config.yaml
model: "masked image model"
crop_scale_min: 1
method: "simmim"
fused_qkv: false
bias: "all"
expert_mlp_ratio: 0.5
shared_expert: false
patch_size: [8, 8]
layers: 12
width: 192
epochs: 12.4
Rows from block 9 of a small masked image model, named by matrix and row number. Rows with one number within an expert belong to one neuron, the router's apart. Each number is 128 + 32 x the weight over its row's rms, rounded and kept within 0 to 255. All counts start at 0. Numbers have three digits each.
Before each expert's rows are labels from the 100 images, of 14976, where the router gives the expert most weight on average: "top examples" is what is common among them. Only what is clearly more common there than usual is listed. The data: retinal OCT scans (Kermany 2017).
# router: router (model.blocks.9.mlp.router.weight, 8x192, trained with AdamW), inputs 0-191
# up: expert up (model.blocks.9.mlp.up, 8x96x192), inputs 0-191
# down: expert down (model.blocks.9.mlp.down, 8x192x96, transposed), outputs 0-191

# expert 3
top examples: finding: normal
router.3:115129155187172131183067115145148158127173138151135101144186078083138074120161155178130184156147148122146141084095138034131137104154123102116078117094075097095189096131122123112092106146120082128146088172108130187153153117094144079112118111136135158066151120161159132147144116124111121116133067122135131164142130085125205117084171132133078083139151083118119168117060123108099093206161182098126181090109156147177100087136129158158121055135144137131116134164143133096213144134083098132110158148123148162154118093172116131141070134127108162091102103135102128167146062170120111188
up.0:119113109146133157075072093139064073161087091095127163100137149066135110141175106090100152109140130105120110157073151076162092103097135138112115131069113133173071120167175134165127097126090096108099106184162132115120164177143171190121154149124125180150146135125085133112172132141120085103163125170104179133211118173067149178156136085111057142154088117107132093111114080083117171176116124110115161115110120120140107154148147117158148136137084155161139039161066166168180113162122126131172128057154137092167100169177114137128123106111149101140129128186052138135110139092130120078
down.0:176060164130154132163135105156148138076127091152139126130115062165168088129114102121171146179123105106145155159191157151094099165140092121119183120174102110115144106072148089086102093147142138182140168118111096122168114065126129186096144137173073162124133131078201135084108084183129133110104105125163131120085164109125090093076116134161142180115111160103135120151067173138121109063147127070170150136178078139177130175139158124157085124109160108145077149138150191121142118089164113141134105104080084162088152105156149131073146183132161155087162109079109120094074188153114104088
up.1:170122105160178114153140211112116128148119108103112098140167104178101158116116060134149154077107103070095138125157096094140131111167099133227100108128153152118146085170127108129202125161211092111140153193130154111121143101164150095125120149105152124119110101068201110117129140119150178094130110142092140201138103106075075099047118166113143124170111127152162100121104133120127099108126106079141132068187163115135122140126128146111105096134165137109144121168099128129094034132155080112146110097173073145088169103122134124161105127174119061123160181177170167115159137090095100142
down.1:072130142141165132143181098146166108134156152139128175172083150082101182087136134116123158142106100133067152096099181133108099125132146110115138100117093126120133107171194161145143159122091156151118141084161174110111151139103111160110174137167145211137133110157131118108135177104131101158163125130133153121176138160165160151156187105154162138076107137123075140158133142076071143110181184139145132122074130097117105100130102122135138142141153129237148123143153174141133150157083116193185180131080140113184108124128094124189149127099103172189157156140111164155139142178125183252
up.2:113086145142136166130090156132131129171113150103064133155125159179107138139165143150104149134170136146072103080137136127147129153139105126102129112105145093117145129153060099112151175079172134119053116168174073125101167125141160153167127094075206106099164114197066155107144117186110093089100094139137106177106171147092155137144160107085094108099146106130174193112151125153156108112122120149144120139029218147136140164076175092137100095111135111113176126183131137135188128088207102141151093164176080126115133098119173196147094152117114109133115169135117080128089130118171100152
down.2:095124144125116137174108102155142161144119128069158141147146069085095152148120085171166160099125171110130193155141170150109088094136110148161136117155128133151115132071152105139083114192138170082103116151164190169159171095141123089109119148128194117150117093146117100093108159146108181107198102119118145102180129070133071090166129091083160179130110125116049107118151125147086095136139143155165107133231100113184080081148091170127084122130131154164068111131118183174105122147074114141166143105091109091167137152071089115122105118109123111056120101089136156123100134179106075095

# expert 6
top examples: finding: choroidal neovascularization
router.6:108104103162106111100174147122144126118162114116127151123076146107132188137152101113170108127149092163116112117206096158200091134141136179110145141126116108137118104115146107118122138092102118139159075086129070088139094126135077102137137147103095124138097100094151102132105095127111142093134185075129108113102090140082146137173055112145138111072076076165162034121161095102114151131150084140175086203203148104070125182086128056093163113159098161111104140134112135090121130117116110074107043108119106147119130116115086132111093111116099049141068134115150128124121101022116101110
up.0:144108115142111122184102125077186132176173106139082119093145112118108113131134134094185077200133125137134118080165134058147139137064071087116128171145164120138141122164159160111139128125177124117169112118149201163160122181135103184098125134119067127105153135139129170110153099094136175059057201146087141173096126124121197109155119169132089128110135102107124124057174102136088108163123136139096151154110111175146146089140128075170122098164176106087117172123064098122135121100114127153129091057118075165177121109160148112104148124188108154196131143112139168099161063164120128112
down.0:149138117098114103075104203159139118101121119157110180133139072158159095081139045226122140082095166160159148143073183129135084126111166157088127192050094143101128099142085105130056107152111125155097136099157170171092072096105114124182114107108104155143112124089182122115084107103129046110114111122078105098123130157112139122125169096143109123094126059100116136177084116146107126127146133136090071122160118156073187105075130138108132150118124119133120104093158136091112160152127130114075102133129121213144130100096125070123074078149121129144101137104164119153078122082157128085
up.1:106117121074129144145147117124154121175154113136064141179100155118096127117230072122153178115088106104115141170135193112132127111108127145104072098093122154084145137162164076070138126112109128144097110134195150153103105117138187134105130106172132103159117106155121133084096125155139182123161194099170149070130110093159078085100115102181096080147076141175081191144113092071120110127159160091160163077162126152132110142075123125128092156153075175137167112148112125157100119097134143175156102162073110094118110095136084054069161131149183130160129079126125102115188144159071118126
down.1:152120190163139110120108125110113159080127116060105121117177103161092077143114130076150154146113138163175139148156165123127171176137085097128096124109111108124090149087172115154134135172201171119096115193149144178099127170132129201141109150071146102179131142140082151109151126119103172130147119130109125095111088112121183133116138179117137136190106161097114153089117108110140086097128175132181105065083118180108133129135100140157058214197189201156130183227115113154164103102173124195140143126162110157151158156150119146137120145138088153092186134161153144098127154120135138137
up.2:134103085052108096133120221107138144142114195116114117171120148105092136140141135142105180180099098105126125140076165139108064027111155139106137161205111103071132058136157150135097168170116148078080119138111150108120141136126127190108140087115090109192126137145121176148206186109108099114137136111047108184124116097134194137120065172137138128101176140197105148124138098163148112124124050125123150117180118119084136120097123088114137147103173126083135116158128151128130161122103132134127127118115118077131152099148101089136188147189146122141145165130107131153129136174130169066
down.2:161188151135068067138105119109081141143136105141101121134153158161142155135150134098094095173120159184093127156159174138122086151062113091171117054145159129176119150147071117164137131165170172110151123111143172141135139142164165053085119094095123186113141133178147073090082116139156129182122117154136118143112163133099078102085130086137134117156083105117167142125131109128128080136116168149120124108096140117169116156123128160255101135120092104153035172103128116074115085089152170086180152156129091167157083150098134095123118174131107156116106152143174083113144140073101095133

# expert 5
top examples: finding: normal
router.5:181131186151119121159064090153125139084115094170175114101139131076171040119099118144144177157155088152162133125142089047099147137095094154137136077074106126071111131105146094139128135167112114096157119152069138143144170140100105119116129151127092133102095117151095152162111110109098108164161061118164119141197113153122158166116233133108111096189153075138121187169050163137115061143126179126101176073108137184129123177149124093145152081110147099128148128137149170135131152133095099139066190104167174169130124113131120139097117169141148134127072129155135099188129123137134132155
up.0:093094105115102121128120188139097189070111139097112099120103118083167136116131135123172125084082105128131092051154114087160082195109134152129190111112133090184145165132141097130128150141132105161136159118134110146109182095164246137141095100196131110134120127083136141144169157130122190183143095123155103116081132116157082093091162094133112130141139118140118068159136103088165174135147114114151124110132106191127138159147148036085103171106143159115105168130142066129188176084078078146154078143137130137177148173087048148150138108152090112138161131095087116076107115141127145116
down.0:165123114192121053162140142066121112143158167151162068112110075144134072098167113131119169177181100139117166125113124051170158151171109158124119106169120080089133150147140082147123168091103081109125105140113101160145199155084099163089085164130105155120124138094161191118119098095126147147159131111150149175076111137110158108150156111108094118156161096183102107088083099160150139128135151120120192104089145111115163107129094139200137139172137190153117090114038136038123156107121153155103145155110198188147135097123115122173093097110113138171104189153121109123100117158144104097
up.1:101080076136134125131143137154148172206132123129126136147180121074165202070121088142148134118091114165090091090168183142125138070168165145132142097086080127123089126219104119157087133098085135101097078119155160107110106111182094112133084065106160131109123140145191138087134150177154109148124159119110122120124122100075130070102140127106089134171166080162136121173111110113136164174128134131208107121105132089092105148173087115133103172157161129092062165174082148100124149117121100189195126198130119128161142092133080104137069105160105093100128145101101147094158108138114159181
down.1:067136134084163211189160148164178129147096122134137126118150111137120125149168126076143172114081127098137138129079202142094131129145099077161169190181137178175123052070170138092110105163181107151170174143121123119169092090078172098068089156145150156179129109101123133130180167107070116065152134139183111106121131130166107086085148130146162130141138150108161135081147112094121095123128135186083152140182143124114118132115081152127146142106144065135143112140119175087131101143146150151145089106133154095130157104076163131148054165117086161097210146117114093134087151097159111153
up.2:125102147079090126142118122182134114087140153128133111087128120164169170091122150125143108106172157157130131128152130097134126096175178073207173151171110145118174107141151089150105093173027163121157139175147172149136136090132107123131126089169114172101156076160151191127159128146077097168092139102066072078136111045083120096135146126184124111088096109134130134117141099139130120088137104101065176146067159139165166085090118123130172102138117096157131146108093106055075194099076143123083136159150126177130122122061190107137118123139108063158082107139123102169135142118121121146
down.2:133137052140096193135131102149112128156069117163073113122103092095061138150132120090098121188112141109133129080125168165108114137118114133110143093100114098184114095128095159074156135109195127139113078065165138090169138150089172121181080119066124081119047118107085098171111121128157118112126129104115168072139132137125118167053172153118145178118104160120131198102102074161134110129121158108163107113077052101120109187120151156101121123137119109142090124147127106131101174106124161131095151071137117111118156068222099082209148093126106169111139123146161143158090145141115130095

# expert 7
top examples: finding: normal
router.7:149117106030078112121167133111110101135083131113137184123122140094151166122153118092100088126125109144106135138164051176093200123110094219155153162158136062100074099056085098142142152137125118126154135066118129097095105155191125145133150126165124130165121159160064120165150170128127095147127134122102102133104125173103097189187121139079147160152107160179138118081174091103161106110082134204172129096080142038068120187110098102129101181082138125159144123091113146109134195124112143121147173160148115117104129143094152123108104079161160107132144137111162137108129129116125144088
up.0:186112139081139099137160109110125132153100130091169128091136121145095139165127109137154117206133099138114166169097109125164218125146117101127133080100090118075125075120111026120126116093095124162129117141130111112136201144112152097096127108125104187097117114142147145160132090071139146132131152168123136133173131124110154157193178199212112121213070140145117108141169107180098118085161131123070113157127141095115109121182074113095113166124158130124112126079097127099145140065097137154066131127162072112108106046122149058120074081152082121150102118138133125141114157091143149176
down.0:203150130128097174094040141171125166104115138155119154141177108125142101141089179116126149062134129151109133135146161178154117106202161118141174094146126113140166137158122149112083126122169146134156107145123146150170112117118105127098147183088094106155131120111121113149082108165101129115117060070089060172132105081144128142116142102148137110106217121064072230161104114132161110164109166121093097106089186148157123123082172133123172146171098106125115166160192063137160098175118158123113115101081163153118180156163092185158195091076115097147152114144124122128125121113111108102
up.1:124130074113148140154163180141102091134111151097139120128103141132103144083176117111119136145087158129181170118101170106111048126226093121098096220207121140137122136147150135109155094125132169059112138187139119067101136100137183187109152161174130113168152086104114154098145203154129160088126130150120117107130140144152065119173126136203129141103158123075130134108156131114148109127041113088067125147103077084171113151107120094108120181091161168046106136206153134110114108157122138133183163140121117130144139141144137089130134128171126132127148135141126171080119068135106088097
down.1:128127127135085178142138150142153124114192125124145188160114153119131121140132138152140148148135146136117118179127113130147130098096151155172148141132056128085132122110152137168173120172121057191151109163093195129126115222110112219089096103113150140199120167165122087204143092162129153144097119139099104109060126160104159141112100069089114164154125129130129135110167104140093167079084129152165161076133131156118143119138125140023149152127199099159139147078127164107132089134105118158170185137134140174159139093136178110111128111102076108109097145085196139124171162106138192179
up.2:125142112131086096065116121130163104216081120123139134074166190057154097129119083148149198122158112157169130123093132106127108112117142167111153172091090170135078118170157094153108114132196155113124112128117154136103094137117127103139164153104106213115117168119135123081049079136096164137161124135084138165116124116088215142162165145161066145086138156103092157167121113140126175137120153136119153123189141142133107121119162160160137156127130129123114062196108087135157168148101137172091152159075149102143097094204097140203115192110156111116135153128118109090072135144093074114
down.2:178154097145117120129126136150084174131113127152089125165120176130131166171139135146124089133121147175110123101113168150170138129128088109103089124167167134099081164164107160116095126142127071193114134155148052149129140115103099123123099134179030122080123075121112092122124123193184048114109084108178110108141165145105095146146122149147095111132097121075160140139087118137045114055173161134131107139129129173152115153123063095109179125150134138075083116096209086123105114110147134123062140120089107164139125117091078110169094188159175092123096089129153092144121139146151076211